From a checkpoint of a small image super-resolution model.
Model: 32-pixel images, arch edsr, activation silu, depths [10].
Training: 32000 steps, batches of 192.
Data: 203450 training examples, 30.2 epochs.
Rows from block 2 of a small image super-resolution model, named by matrix and row number. Rows with one number belong to one channel. Each number is 128 + 24 x the weight over its row's rms, rounded and kept within 0 to 255. All counts start at 0. Numbers have three digits each.
After each channel's rows are labels from the 100 images, of 14976, where the channel reaches its highest value: "colour at peak" is the nearest of a few named colours to the mean colour under the peak. Only what is clearly more common there than usual is listed. The data: photos with spoken descriptions (Open Images, Localized Narratives). In brackets: how many of the 100, against the usual share in percent.
# convs0: first 3x3 conv (model.blocks.2.convs.0.weight, 96x96x3x3, each kernel summed), inputs 0-47
# convs1: second 3x3 conv (model.blocks.2.convs.1.weight, 96x96x3x3, transposed, each kernel summed), outputs 0-47

convs0.50:103120124130148166126156113134165118111144143094124148089129105091115117101112114135122126148137133134119150155130112132134136135087173140121147
convs1.50:148134118189137151172138147135133114100113136092146083127152161103134122130141148135139143115087121137120135131143157162102118112164101160133096
colour at peak: red (30 vs 1.2)

convs0.33:114127138132128121128091108109123126104137137228130142126138153088111124100142110130126151153120126121120116121093114150132118136122118131143152
convs1.33:138050159105114089101162133115097095140141123025150118143144161132134100134131136128140116131144119147128152134138119095159124108144108157101114
colour at peak: blue (36 vs 0.8)

convs0.22:100129115140108123097100119133113129145145133111149105112141084104096152119153127072113147131106137118139114118130119141127128129083148171133146
convs1.22:144130103143155134134088116109092136118124133170108148107146145087118099167132111208148121148143127102127141081120115118115151139184139093120149
colour at peak: black (40 vs 16.6)

convs0.26:157101096114144142112114120149131115142144141140153130134121116120137119103107136157107129136130130138101180163137129115154136112082168129148108
convs1.26:088110162154106157116151135092105120126122117131128141121119119133146117114130106161152124128130149126123129096135163159140167194162122129118158
colour at peak: black (73 vs 16.6)

convs0.32:158134165130122148149079140071126109110160136106131092098115147133103119105124142147127111168108160108154118148139137131121113109143120142117190
convs1.32:127063131098158116098114149148149136140120114109140118125124184129138104143127126119099148087142149082102167136162142152158126125098127143162143
colour at peak: green (31 vs 1)

convs0.72:117098101082145142109136107147138162128130111158113124116146132130185096125125119168133097098131133158124126147167133114154091145174096143104109
convs1.72:156156122116142127116132115152116106131092122126174139225116068105128132117127153097084136141127131122122117146125137144124112116125140114185157
colour at peak: white (26 vs 7.4)

convs0.55:153150113120136150121089121142117127140142142116111169130123056167142132133136112125156146099120128105120096165139116119099158135120142103116063
convs1.55:110134112103120089181103116145151124096170133187147127110100130079125112099128103118062122130146151118099157131107118169105108125121089168146145
colour at peak: black (36 vs 16.6); green (34 vs 1)

convs0.61:126112137137135143157152096132143142109149124162138120152105146106108109143102158142125104199103088182146113097109167116128157121148137135125107
convs1.61:131138121104176106118121147130098125126093164108136132088148108130156150113174112097156153117155170078118120127167103142134089132115116111139129
colour at peak: orange (30 vs 1.6)

convs0.76:104145123107127163101106113108137150095137134128137116135132127124109130123128131158133095103138112146136135123141154128134133134158134096118109
convs1.76:125128180125138149132129118122164135138104108165137131135128125110120146123119146119130130146117118118146113096131147127086137116124142105107062
colour at peak: blue (28 vs 0.8)

convs0.80:137108091124148078091130135139143127155138160140103135116137116105132126147153119179176133162128107143099148114120108157143122084112095152163128
convs1.80:114111109143105115123158119078128127131177083110111142092106137134139127134147137117150172127132083147128119110158107112095141181135161115084132
colour at peak: black (89 vs 16.6)

convs0.62:097109105121106128125122130164128148141132123103173141153109086113132140082135159113137133150156109126110105123151103146093116149173125126105108
convs1.62:118132168124117128086083105082106133126105133178082115135147111141109141130154110154125134121109137138138124132134132103143147130056144110190155
colour at peak: blue (47 vs 0.8)

convs0.35:096124118150105118153140160184166124133128111101103126102116085158119136115144099137154111126114100124131110110111079145104146121082138180110113
convs1.35:150139113137134112108135093101108106126183131159132112133141124137145122123149129104145165141129063150147110132182142146131104145156119097109120
colour at peak: white (32 vs 7.4)

convs0.57:108119114107107092081110108182126132153124126124084123123099127128125159141132079153141091114116107127134111137147120161151118117107096154127124
convs1.57:144138137120137153171134134120145124112147132131110147111135123156130134124146158122122180145149138121110157136130133138116141166118129150149161
colour at peak: black (94 vs 16.6)

convs0.83:133094156092157151150145124127118135113122135175161112162118116109157106126103103134093108165130114164141136108112133098127103123153115157125070
convs1.83:101155117129124155103146150148145108141196100118167138076146091124128163145116162123183138108122147141135104131172130141133180144121149137107151
colour at peak: red (46 vs 1.2); orange (30 vs 1.6)

convs0.89:073109170129107139135122125108176103110124137145139135145128122114113128123142106147144132102143116118103134123101147126140164143086151152118137
convs1.89:130100122159145137115129175131141109108114148108107120146139191137119178161139143084088133098113129129135096139116156155118116096132158145177112
colour at peak: red (62 vs 1.2)

convs0.21:150101103144139113110157080133131161126105134139143129132111077137153123113097124107178114144103116140151148095144144096109145162149141173136085
convs1.21:084103124102122133128096136095131135108123133099067118104149216135127126148124101139093123082154133132103159132100136151144105118102116150152159
colour at peak: black (47 vs 16.6)

convs0.90:117124164132149114111112120105087127145186125164147143132132143131121137091146134078130139126146119159134106048138146098136124149130167145119101
convs1.90:106136099169091146127106102114156159103059160144106130088132157131151122145135133171135122140149130120125154103139090128108196108119127130156086
colour at peak: cyan (34 vs 1.2)

convs0.6:152145151170076114131132108116145127106129064122116086107116122133095099115159171138171110147103124063138131138073134135099147148160110109141148
convs1.6:106146142122130108186106118139123123157218082122184172122148120102159135135117111121175100138140132106100121146132134144141140133109118119099136
colour at peak: cyan (32 vs 1.2); green (29 vs 1)

convs0.13:147166160122124161128148092089167125108110143117133152175123123117121122102088185082147122134137129121161146107119120119115150120168112111132103
convs1.13:112092124134155073143105158143115142139160067137105127122142167129117098120114127149137152132177129134097141139154129127115148145155157107127111
colour at peak: red (32 vs 1.2)

convs0.53:135121160115144124153102143118143096151074150111113157093141113118112134123110123119078132157105103131134126135125168064131145125094195149144147
convs1.53:130115134132119095117144071093143163140143148129129153199130141128136118123131145123105121118144114147140129136087139155144107121128060132171125
colour at peak: red (50 vs 1.2); orange (33 vs 1.6)

convs0.65:106116113129083156179070144116161136116132122070112134126117111126121151134140122132139101129113138008138119155114133150110129150125132121108124
convs1.65:135089111150100103144102116191106130109110131166120125083125110104140117099104100123115115146152147067109125100093162101151135129179089117170162
colour at peak: red (30 vs 1.2)

convs0.58:099123131134088142107118123108177091110156131146113138139101104152114123099130161124124123090072163100153143141075149098160115147102176165141100
convs1.58:142136163148127141149131182147138159143111137128143123092109127129123114129165134125179157141108096092152102144160161158070143118133127096084152
colour at peak: red (84 vs 1.2)