A small image super-resolution model, trained from scratch: activation silu, 203450 training examples.
Rows from block 4, named by matrix and row number. Rows with one number belong to one channel. Each number is 500 + 50 x the weight over the matrix's rms, rounded and kept within 0 to 999. All counts start at 0. Numbers have three digits each.
# convs0: first 3x3 conv (model.blocks.4.convs.0.weight, 96x96x3x3), inputs 30-35, a 3x3 kernel for each
# convs1: second 3x3 conv (model.blocks.4.convs.1.weight, 96x96x3x3, transposed), outputs 30-35, a 3x3 kernel for each
convs0.0:454442543440388570559505498530504438527463423527424439541575515506481411515524442473520511517522490488520479486443457498479482541531488502612617481555536477500524
convs1.0:402439437485418455476490475476474469512466483599473485441494483468524488521507499544528528523558533435458426476474510479469533470510513491527565476480566555466455
convs0.1:535279549563364434550511455537514591500513545524461520474532514492510522515523559526465524522500512524481514509474518523490532509524554496507545523486569578492488
convs1.1:526573465379557505413527562544580594475492531470540562488492542559474517497493542527497388523544480490502499521550506486485459479479465504498405506507482538484488
convs0.2:502543486553520507568523532528492506522430427532565549475540538458509502456484471509437493477443528467438532518542545562554542548532519550526453553538469560534470
convs1.2:478457497467404481517470516452442550498449543538548561515588523453513509390451486544544529484490456498527516547506504446455463505499527577446504546510471544504432
convs0.3:527522517472490510471560575418438450450507529412505448457486418462504451507548479558508472496489427537535434453540508513506506525516529430500483470519510474532530
convs1.3:573501495516389457530449477504481538533503528511516528546535488523533507509506517471548508498556512494518550481467411478489455474486450468515453440511472484572493
convs0.4:541386470536415440515547472505384458536424502534444519509580503460559434466532476458466419470520428482501385489474463542490457516482476501501509500499558480464477
convs1.4:485492568426384477334412452549510433557546518531546532508449476499434510515532513533660605592776687535591571465537571479545489465515537498517490515544508513542464
convs0.5:560690441496590518556494537514484570544411482533411542493508532467495521507495522423395457479414482512489506477534503518579459557551460483509463469537516495559537
convs1.5:522433462465490586513532551514456548484461529502465521496551517544542465540526384494490470461429420494426481495533492452445449489499500430449483488459460493476413
convs0.6:464510542480569541495565558441505499504487446544532495517448488531417481559499550526473479500449495460460475469526507470570527507546542532498566537533587509504514
convs1.6:476460550510471475546455489541524543488517544515538483430434536457417536516492529506490454474443446481494540506537528486466485489474505528534479520510513532525537
convs0.7:435496556506498499536489486496464499508447452558547520548477502582544534581627604488505486477448486500476507544542539509507530469482501454499496415468479471498493
convs1.7:457531557536529481513508441551556607539558600556550557483508450454455454494488458418502544468508542470580569492500483522505469516559498488534546501490500493537469
convs0.8:494480494476454465600493469444436454491473525421409393473445441422456486444475457512474484491419461493462492487450489453487517528556563542526535532487490497440426
convs1.8:472430504462508503462493537516511486489519520508492525492537496555458485511444499494515589526524502561498455469477519475488474406472443527540455516537471470535440
convs0.9:510575512483511495535502543473471531440489560473468479523482486498508487460523518452501424496577487516573514527526461491483481559567548557546474509530491445453465
convs1.9:455477496523512495482478539485579524435541467441523459547540531519516532575568544519548553446429457492472539461499480526506480553563518459482483472471466491509498
convs0.10:493545450442545552440483490438397477494448503556543520452511480449495477430460457458493508486473473504506452559574553519527498461453472526528490531491469569535491
convs1.10:517555420489497449454475548514492544497505555522537505504536541499543506491529546477506506496575540518615528447498469526503487511459491508500457527510491538497549
convs0.11:472458508539611510519555539549559518469513480482545425490562514502537475486556492521483518496461506503478541513502577510506597488474573481457531508415439469462463
convs1.11:507517457471459446406414486499492406506534453406448446527498497492482508574533486473463453551576536556634567585556540582578514507525510546537505482564536376476477
convs0.12:422452487462467473471469470493549494425484530435390383484489526545523468513518476504542520504542552570567535425414447470459447497465463460526531423515599457496558
convs1.12:506526560433524510556568501459568484464568494473497504547502474475440460453461489477516487407495472475521483471516483459445452538569518459489502499456494497449487
convs0.13:397487557499544416539609520497496522464433500491475527540506508549542569511494538522500452536473447478487453426474572462473546524517518444502508464494464484531492
convs1.13:455479491436505517469428484491430472509542557585623610503562496481478470464441474493520540485484463504502525530494506492468498487500512515557546530539523554526496
convs0.14:557534570499536609500556675577501464487498466533609550602531528562506500550488483567545541525515548502527535534558563494458512456461509501449446529500459463461448
convs1.14:569529420553531455517502537567597548509586545467524500504407464533534493506570484563515522525464438471476492520551476472533461503504484560443518547478478543539523
convs0.15:431444502483511567578565591619557564441452478471455477496519418464530440469520461424477555426453586436428556488530498567566521603583535532600549492529500506511493
convs1.15:455466565398437537378437517444392477459413503642513513490546499521546536486531545449544605439530567494524551449508489495566528495562504584536565505480528551552493
convs0.16:437570449457635570442501488508421544444409527561636573417414470486529532504559512487518593510486536528469487450467528471506527495529521508508457492506457528553536
convs1.16:489486508469544527506595597481498511473552609568526544490505498488508399553526557523555562472512547472434461489507499474523524519516554472513500507520509555536522
convs0.17:452410517517464489502478470408470596476520567623619618521543508476564510457475468528467440533479443522517483468512495503551491490561452483463464438470481484471493
convs1.17:542478460604497412515523448529499446528530569508556508487480560410511555479513520511493522485509524528506547508565466527480483500455463463464452504491468482442448
convs0.18:579566515453472497458458471443422491474486537428483545566536495460448448455429470578502506509427453452409396624581488542490492507453455465491517490447515511451533
convs1.18:451476489453421435562533448470430409474524472458529481595605517555547476429465481463527514482546550497509476480468462431389427438462464469529527546559500492517549
convs0.19:566614497531575480572532529553479466506500505521494487478494538471438480528493499554505485438435540452472562489525538484531545520562535537503547561463455526516518
convs1.19:453413543563484529556462518530510418501503407516525426484445475433453514455509519463404430505416441510461471530447456521494496475452485524503459522534452444465458
convs0.20:507438499483505582426506502490491385503435399438424463510534473475552469509555476526536595520476529567487472505498452525504506479482494435489425462495440452463439
convs1.20:490545498566504485620466508446426455449458434501484518566542569496534547516507534522474470484535541456459484529483484469497462575551495522474484559453437516456433
convs0.21:537613498478532471459484476449370532518439509574485525444515512441522525456530532344398507272296389480448426542568537497537573541526531451487526445438484476476440
convs1.21:409450400542629440672759520548541506544512478483467511488504508465495586440454475547415455516333345537367315570522543548525534555551518583610540491510467434468465
convs0.22:595478477556503593478419454494456458497468529467465516508534553528536496501514466473490543473504555482524525491578543574506519527432466493450441516496453475477426
convs1.22:511476409498502427547562506489491493461464499475437495517538497507481520531440470464493515449413456553444462477508540501471465549510497485554508516564439461463423
convs0.23:409476577497506504492487482513546518501484530505448507519530565515553523494543480531540507574531508537546496536490527518478426508436387528509447477468462489451481
convs1.23:428511523499529490506543505551549507494531522471560562422444451425437465483536493501475515409447472425453470513508544531496510484440472514502533553497475594523452
convs0.24:445392459592385354542408442489447497491438475476494551526442506500472508490495513523511534501479547514556576520528507486467446476485478547507512490444445572517503
convs1.24:414440554437457512402465554448472421491563501495544509495596510550558472497410407412608486460550459505602344514579488516526496458447505499509451571612586505533470
convs0.25:520545581522494470506507493524501533503490568516522481470491467433475416395457475456458513473472568478492570469467511519534510498537481538511497526515547494464564
convs1.25:495487552425479589445477569512521500412474497483509516528514524536457453477457459551521543505528549483498550494531463500484453435458486582529562584537494562540515
convs0.26:480496507503480415530496466480466510502474554297391484449474453532520522463483500478495552494513495495507511444463467533491500528490495553481470628492490539477411
convs1.26:544527513483506510474544551444492498465452491438487468446501552504452476557522492503470433542492463503528474544470488499445535530488557566523435517488434492513471
convs0.27:533549536555509473586447444536425437481488516511561570527458468522445472500473500466452488451449457452507578493503495508524447510549496572547497523497435466522493
convs1.27:575453409526485451534528527402383481471514503494530534448485506506615618542541531449498435475489468474433497531515489547532517543504504500506491575534472546540534
convs0.28:529539488480491497478472477535453501590426472436406535507490487494539450497530488508470522426419539510486551572578501542516464521511451518541519486541506478493510
convs1.28:509515486454533545502567603529537520510619518480590452645565554607560508507416477481493555530474463566497454520431510490423480570474537443459513416441561522449616
convs0.29:511390532528406474492412378563503521538475552543444532504485500459493510458447498489538522490527507411462513514492523547529520561551538540531462468483484539577563
convs1.29:524532572497587536453563591501456487501487519518510570488419489541467494551510515426440436452484442506565487486432519550455498541473458543547544502540484537566515
convs0.30:582534498502487552422554571603510588475407543502529617528526503480534539465481439547524486564484486515492505531499487529464513473533553412443402498506434535525496
convs1.30:511509515564462466538492483414462441492577475516468414473481478500518499541522500525526485487455442474488482510524527532532510480522480436425481447448489494464493
convs0.31:455499504492460508481500482461461363420418395479463401522489541491510518536505485498500501504521541426482504463550521454502522468527554544555482569535465530474476
convs1.31:553548494492526486569514489517539540512505574524476552503497476523517521478508484494483515484493507466411506441420459481469474479522425444502481485441412571490443
convs0.32:501464479554516532520464467547441535479461514490506551520538563567564558567542515512453489471452460436442508528521542512496495508473461435378323497457466548543500
convs1.32:533556522488552515448469512534514532503453456575519503523580478527499432528468470491535516450522537517537550508523541477529560484494484552518406522494443475495498
convs0.33:572549525581486497603540535477361444521529580472509568563502521528527537480421499541530538489463477524503536490518531493532514447485475446420434499500528519499493
convs1.33:521463427507479476448443503574582472505475449518450449533554532444469487495440454512521505470486437495478436500513414481499475505488532401453433454496473535537559
convs0.34:463638502416581557409511577490441497512418428459414370511495425557543485574504453455419560480394537554536575492496457532552513483476504444524506457542565450495500
convs1.34:477375460434479541474512549579552535541539539518532449436447477492472459445476411453522531440478503441509509512512498470463479451482497478517456501492434505491411
convs0.35:442460660434429566521474483484462504475437483485469503563511544553504549583602563544522542568547521497491538513520546462460474478471458455445409508498455491506478
convs1.35:436514562498515527476455414458515528532567543604619533493522538426477550415480501513499478436466448462448453511515539473449526487424446485495474525535505566564454
convs0.36:455490524483513507483482452451410398455417407471496390512514491514554499490502462534473474574424479527442458386490625416526651476578648523485518484453521439441503
convs1.36:479509510427507514524534447500565569543562527472542548559532448619554530432419467423524494447533483454514549400455518480488523502461474499523545507505496511472506
convs0.37:502645517449544461507580567530611526453492536405477510482449443482453500423437453564460533576469479554523513539512513513495496482471495619573603580544502514512521
convs1.37:507537554428495529412508541519518566568531499478432427509537531513511442544509483468534511491583533537567594505509526521534531488551503483488509533489501534486461
convs0.38:559461442520368434559483446523518475568560540504519544605544551555553520538504512494482535438414446533479466474509495519523516491489504492450442527516527471430440
convs1.38:498512517517510521424510571445471385421515475434454447492430466503437446491432458528599654547577593535516516506440487510473503482446458508530470533515506513487423
convs0.39:480437503496505532474493486546506523506506475552554485422540578471536542516488473533439479495434516526461552428456540478535603478487525446428416417426400480481420
convs1.39:503457476509496447507568471431509430480620451469590463522479464443447465468465508439468487524555564502491524537519605553470557549520535546531482500524481497512440
convs0.40:615531412518494513436443536510430562459363502441473551488523537514587538448494504550554478576533494533466471517453420506516475516488491437440442511489510510444486
convs1.40:532523554535544557480527582451476475455546470448475413465490550493534552544564497526455476538500428551613485464524514499531494478567528477469464480443454469474501
convs0.41:544584538500569522513544501523471445463404542468448493525516547535537532541517521451451521463424499515497496470550580462513581508482555501503514524539494561492436
convs1.41:451529514440500463487460443554607569523548489442448460535564555520495447519511473515498531554504587527475495532537510432449417402446429493477496516523520512503530
convs0.42:532574490497497544512523542442426498447354434516452488443439457458458456425455419444478511430430513463428464491517466504536515491536570484524548445500560467498558
convs1.42:548557531568559505552557466482484497493522528457486498484509529462547551541617586423525445456550471456505398530516506515518470474531459471497524490493541497508519
convs0.43:435474461410510519518510518519433451450480502534531529471472465475441400489480478548556471483516482439492530502458456458482514451453494549541516458504524399452518
convs1.43:464417461508466517538501525482493459458512519526563521557485507532477456452420472487510552497447488509486499436494542457538569474514513493553571448417502490471488
convs0.44:543538432545631527465559581510445395490496451527504439444444532495413426539442416537527502476521499458466474511464514492485491518538489496511503496548526512543561
convs1.44:452443469407473504449459523616585630584554597614496544498551520530503478592501490509509511506519426536539501565506524518490480485595527529547536529514554536484557
convs0.45:502517613530381404624486346443421479373395532410362527530556549513534554542564580510495557494469506494422502454444481497493530506484476529571550482475495431449465
convs1.45:460475473466511519480504481463541527431563494448533538482537511522492485418496475582594537572594543627654645505492467476499494520512460610665619531513500553594518
convs0.46:501582545470557528492540522551573538452467421448448405525550431600584455520471464468487502509490499554527504443422480532522503543548551485572557427575541381486516
convs1.46:463431442510480482570570504475461478530529497428480467530505485559500520560514505497561601506543582476537564453494543405465545430433506469483471531456469477414381
convs0.47:411422480554488523585529474500469416539474452548487422471480469471480497452505485431476507428510480437524463520508454603480433525423431548459471563492536497483545
convs1.47:529490443499503520510556545543534494452447479501551511562572544540531492519523478541498560489489559466458524470528543442430485458465545514504499527533501508521505
convs0.48:469441469512496535474487525526511545493503560585584648442533505508598591494516507517449395526486520506437466479509484549513465538513490447478464456481461456490480
convs1.48:452485496481473502472478520527448439531459478438478475523475551475493530534526488542482496527505510526512555486503490504517480482508449474474453524519486495545528
convs0.49:451517477490500464466486543516469493521432473515458507515515518487492485545506509405484500337393462508507431533516459574558465621541468505549546505490562574544564
convs1.49:479536517503623568579617517547547480574486424517512484573591548464553574446508481532483463495398385538445419503515501492491550561553552517503494513482422448461407
convs0.50:459507500485533464522518433413420455481446494561553596527483485518459459498428443521544513450493494462482479586538564533536524527570556555528570500505563460530564
convs1.50:493431495553522514519474549556483505534391448502436480568498474453453518507517519560508474530503474512470487398439473466447452452434410450526511448458455438465469
convs0.51:526427451583595557427463514546545512405456500468457532566513420451458383434421443561535540502528581514521532440418510491435457490495478422481522520531513482488493
convs1.51:480518486420500527494499503520536506519591578521593539551575507565513439490486454502528548480529526450512525503531571474493525433442485518531461489543524539512487
convs0.52:532463410532524465423493477419465505460449456517482468425445471425455509475476474496507515498515540496561535514525487492503474530536489516497474457476446525592530
convs1.52:493469542455492553456458548537538450584528441492478501475579531526519486576497483438493591465542567542555573506479504477492510488527533472445495456478529557562458
convs0.53:560448507514566543524542480462396509494397458553582569479423513529440435468509482514538440542522478594511473507475438489540514468525514489484453467472447513486448
convs1.53:562509474533493548520488517477514486485474452559524502470494546497515555549543531493481487555493474460490472564537518517460469458464509534487468529508475528529476
convs0.54:567453536551512553467446481546546552504501467547534491474575555438581575453496545561497523566495506495443500481450518564555491541538501489475393511508480503505481
convs1.54:485521485454555558450517521569544540508466484492448491436421519410438549483483516523484477551471505541465451488514448470490482493537539498499488540598557552578498
convs0.55:476434460521456533547451496407554483435478490585542420496506533493503470508481484483530499467454465476467491472492512456492511452479476433445377431428453440458488
convs1.55:454486500440483456435492502476445452494432479541466534435475489457481508481508467551496567508514567509572535520460443525489476526491477516484449495512516503525493
convs0.56:548556572505472527525439466390453515463502529545561507516493501501487506533476487514499539490474506533523502521527462541554492559523504534554506509520477570560490
convs1.56:550410527535553565427524540530540506456467544532502563519508454474467492541445530438453473470503484432481451502441493514522516458504522539524467505533485514509545
convs0.57:533479449508449414535439438520502494503464512471463541444490472411457460453468478456566462438554480528556476485496448532497481530520516466513482513521515464480495
convs1.57:544536475590519438529546515538506480544627593525528534493433538512431508471427426504539515488397412576489468513553475481524477490550547526545421511609487475461451
convs0.58:441531497498464481530512477494490471470514445539530475529526485468500460423472424501520576509550621546537563513522498536538498527523483517453488500486529463470485
convs1.58:530474526512488477559605539471485464484491499500442523506518493510520483547518469417428448442439423470410381528513490493513513430476509485497488488547515479539506
convs0.59:471535452527581479494516488492415419538512468461477436547474546536427576498423506470481510456489535438515575526566506506492474500530496474393431552426442523441483
convs1.59:441441545485456499418367472516559478589581566590595510532469423521458496535508463481568564455527508478599539481467478391451511414488502480499462515557526556541544
convs0.60:541536518556517486555593568467619581469457445565530513509500508528482506528480496530491528515478494512504500535517549487460498527502510426452474445440442551519515
convs1.60:432522517363475443397476408340355424516643601479632571473501491570525487571541393471500503510576503509484496500485579543512582486414445550469568520509546521505539
convs0.61:506469585500450494506493429451512504509539510516454496413444459439426401444448479494438469512492498475442494430483458418477458455509456499533518510524515493501453
convs1.61:538524493471567552471528508452452449496545507489498458520564466536594501504579498484521515498568563493555583511504566522528522520519476509509527447429478474459519
convs0.62:500476391525486436510500435500486526489478495455413503574563521533525511514478489538490523474400519467440526502446434507475465476500522446435425494474491494483541
convs1.62:537477490533485483501433480521510503487506526500439467544499527521419468521427434473517517468460561507466543494465519551551559504495531433452505481472514501483484
convs0.63:512533478517533469534511429499436566404379501425463495537493458509476470509537541535537541536530515549546501529488488501485479560540499578509504442463453440485484
convs1.63:511540526497537486474518492477484477433421493480368429464470458495486465453437459479479482508487475485451468502534540512491520519494562385410462442464475469492493
convs0.64:484538553560464503571478522540613551508551496503527508573540479513496470559487486523481571546488557615523519449475463476492469506507450556553501483468436511467425
convs1.64:601543512524487454482526425477476429452482446478479443468534554505471482509468441458489361480546444491492459503502489526513523537535563553501464577506488483435457
convs0.65:409410426550558466546469458529560472549582546580584560500502521497525534496544529493463528491441473509493493482466495524487483487444472549595528506533460463549523
convs1.65:532502466521500506435503597488453491454452461510461464494538524523513444572545483528495527562539515533530521543590534547594513547547505452451453491503445506484423
convs0.66:569560547553501524574483518491415403498506541527598519493483526511572551486518516510519509536502479565549536477480459547553512556538514616618580521534513564538523
convs1.66:445503534438496493549500460517530524627578590508497505496490458506465511464498615508458511575529531494461553514583490493519470489476476565526551535516463598550540
convs0.67:579557562620535419518506433588606508533498424542508500483486460454511575547569647563565572553536547571550527501509525492482530499504485429458477457472454506504502
convs1.67:513528573449482503437486471530532514531487486496419469532573445530641534559554502490488506463387455530485512481500498456479502492498486444518501510537506510562503
convs0.68:558551569542511447532551479531437468420406433457497525584547496540499481506454490522478473500475461509551529415454476434464507485482469492513553506450474454427388
convs1.68:547467458503445489596560491379474395495568532439533446586572586532525514550487525468472521548486526559457524476484450456507489465505506541536539492509481507540535
convs0.69:530500625608369531658472543471473415461485430582560530492571542454546470421549470525454471531492501532530503481523532503515494534487490446497510389384459525433494
convs1.69:499446509489446490492488439545513462559616556568588536486533503474505550489478528539575527475500518480482484509475491511479512505479488542526535570545559538536549
convs0.70:545494446420475550464547623540464480487495514501536543480548575486576549495478482499497416514563481433499410532533503555531492549506522572521436579537487493456520
convs1.70:453523511530515510469468503439447458384466524537483539446510522497431447533477529465496494506540469586542479535529475558544494500509526532600541580594536519443483
convs0.71:550512492508484467478474493504539463620611344469469398481519498428499475385504508447512537466506511502533570550493584559578608524541533496475482523469470524464441
convs1.71:447391411396407510501504526464481571559535493516471431581498450481501502470477551448554521439557449432544441338412423396460498559542552468436497500456462539484504
convs0.72:600532500576586504595570536419496479393449428438457516492510502492574582487518543510536480541515513495479501509518528521536583516475562513511519501490476544547484
convs1.72:520512554463466565440411516529475537505466573480432527454493486478525518535525542395512536438522587433498591489510539481475483484486563534496518521435410560479422
convs0.73:615561530528546567391457451533540585541523472499544512482555477476527379483533429439415486375337358479446447551563563516606586476561561566534502507510476496494492
convs1.73:423475502519591587545557537519546531506509443531507457551540502536527480523525515460422465455338376479393398436385446482473550553514467531562530519518472437463449
convs0.74:499637679465585727520424531566527525543501490502543601533586638480478562528499623496498453514486421471508443509476511442420478434414490481458485518453484528487497
convs1.74:499479532486438516479423466502536537566547523544500477445498522421476544432486558433423485426388501472437504486509454468510523490505527485502523546532488528490500
convs0.75:435364411527482434485424416456408456465421486552453526491542545490511512481500482456470544320364525312414517505483522497520537493557512467526515445518471370446438
convs1.75:510568501576667540572619499443433468520479493411393439464551488472553562367496523493454465506424417570478480511498537471502551525497534489453475514423476473431479
convs0.76:454508506546448489540478447509550615474484540413502590487474456496481441405473484493582506501539522484507536458514545485546579556535553498462466504512476529535501
convs1.76:528524552490513527527560526458486449476510474409431387495563567502576548451514566487529514468543531462472428532484538496474499523550488493468562535504533526523541
convs0.77:510547497512604564527548575569476498419409570477446524507521535533458564499447492529566504499535457490529505478472508511475453539512469440453493464479455465508508
convs1.77:534469470456359462514488508448416480512550586445531538504544492480546486533571489443491509481538577491522509436524498464531537491491487463426473567528519554489518
convs0.78:496529534489448455464423450536555422449485457507519498588460439511418463550491454476489537492482540508497488450442433491462432501501514479490463472508509524499531
convs1.78:580557494521494421520527494505469467487445466404450533579553546537482487506455436504484444546518457491480513520601574525535528483509475434482495450459478485469494
convs0.79:550537569479545566545535589505557596506529590484468521443496488440511517443441502616562481542522454491540500558527515520516511513554478576496454537495494543538508
convs1.79:439484500472513464510538474496545534523543511499522514457428503489460488528516536475497534481492503487490507465495515493479525473485504515459491538509506513569494
convs0.80:539487454653529459562476451423433486394460520444536620510476486493465474492468442504497493453527528456525518477511486483460440547452424566522530554469475478455454
convs1.80:482482481591502490541558564467519599456505535475532490508510459421484475478497495490538515554482506417374452452515508537527512530519474503537527502551497482464465
convs0.81:558607500513502509550554544552471545436432518417397483491502483541517482519499449499488469507492426540525448495496427521514484557533507472525496496548505491491475
convs1.81:541526463531512503490480511456541556501621543492561514478552552429487492476493464503487465544526503520534541481485471495498499497494449554585542503457516551460536
convs0.82:459468565466462499544512540480426559491511542546489508505518501491446516477367452483514490498504479454497490425482475514562495546540455499520566497493520451431464
convs1.82:542497479506495517519515465500524503548508523497515510485507506515446462514496458524542442475516511556552586466531479443496490475474481503518530498506550522462466
convs0.83:545540539530609506472571517476496515532538492506554532496496498495468482467441459598539490561501473483485516528487497532495515541533531434432488524487479590553459
convs1.83:533504512470474584517450560388456448499553524508490478574548467540608535479552536463459451519526473480516462556573542513556519520493554498500476483513454486518468
convs0.84:425374521432449530444414511448447518533591580515525469475562553484531546482527516553531499508457495513482554531518528461513553485524533468500480540583510471498436
convs1.84:525507597589538501577579513496469486377442490491540553487462516431438539414438503468483540494482490565482508541471511517466500456496412513553421482480452489464425
convs0.85:484490499503508461523546478526507506544517532434460470511513455583554522451497512511515516479488493491511487485453471505519540469485576509564570504525567419469487
convs1.85:559552529569541520464428492522589527452500498461474485488481471511467435467516541640573511554486471431465485496535495544523524491560566508568479495516470460437431
convs0.86:504583567524586563539525532514510531519468481470472496525534513493588589461539542464500507498486476489482495501534545460479486485517507506497537498488475486473453
convs1.86:468465530483392484518343483524516508528550512466437454560451502465433502500493531514595509577562517497563594447538580477522526475520519524565489461507481491521525
convs0.87:435473432485578587563586559528581434444362398426384486502548473493516522500493508581595550512464472488420446517511487437463508437479465559555572465510536372463562
convs1.87:467448488461451494447444431499536571626548580616512564458422446417420504431444583537537502488462485465424426465529521460533530480546495508570583476528585513521579
convs0.88:588538524531564533507557497432407411388462488454463496490524548547524572517478538457478493441479489446466474622556552538442458481448463475492492519536555477527543
convs1.88:536488481515477514513467554535547516534548519510501442517529539461471491472480543505505526482499522516502532494467432508538488537543579460375378491474515530535505
convs0.89:520451433464427445445536502538606666435485593427392466501497524462528561447477520501491524510475466538526505489469466520513499524513490449445491517475501555485504
convs1.89:507553551514470536546427515502523524470525485433482486443462522488471479498491506520509496553560542522540595511541494554528499481447460543527494508513522537527531
convs0.90:456498472448507545458496544558545531468443452563517531509520493494541548478482492491499516534518498519471480485529491496540527438482491529528544503489491497449476
convs1.90:640493469589493470492465520487489536425459450459491493552501618486493545472480492558479436547432464574497503588451489522436453572525524494515530528561564438444466
convs0.91:506565563539549558564558480479484470448437487578536586468452385480485503546484542522452493516472479551550491548582582515512548473452519432438395476445451483454496
convs1.91:486422493558493427553490463594551592519492546376406481473401511380431551448517620535431472534444429527484424502458482507505539500501554487398433464453495485528538
convs0.92:430412448526597587537516423435517484454439433486576539475453465547510466496591640510471448447420397465495431563515500527544558461512576489447394469478468500512518
convs1.92:470505511484502491547538521505567501469563478509537441526532479561478451550511467534555538534560493562564508487524468430492479452471466503584474551561478521552500
convs0.93:562498474589532436501483498526458499538528535475467486508489523533502551477474438460456471487528525468479521463440517486502560506490517502526503536512440516508450
convs1.93:512529541440462575438461456470478439502530453414426392546523555503515503543470571487468481529472498532509533444516478502571509549553528461483432529562505530528487
convs0.94:580535513594535490579563494558533597474458563449419495527526536538511537535490497505490509483447482517466534558607531525529514533553500493502515518524577613643659
convs1.94:499488479488485433502427414564525516530548543563563460457443570510484493586519486407412508477499571543560513477447522519522546501474470400370379438464504476527521
convs0.95:514514488510518529505527537507575517442551502482535493524534457483525433513561458502487547501427521489418502546527533480508540470518547474568622412534640453529588
convs1.95:454522566467481526509534526522460514503468544527472553516490450434463413476485528479540614499580606503542553467526470415437442482484503529584557504522528550504484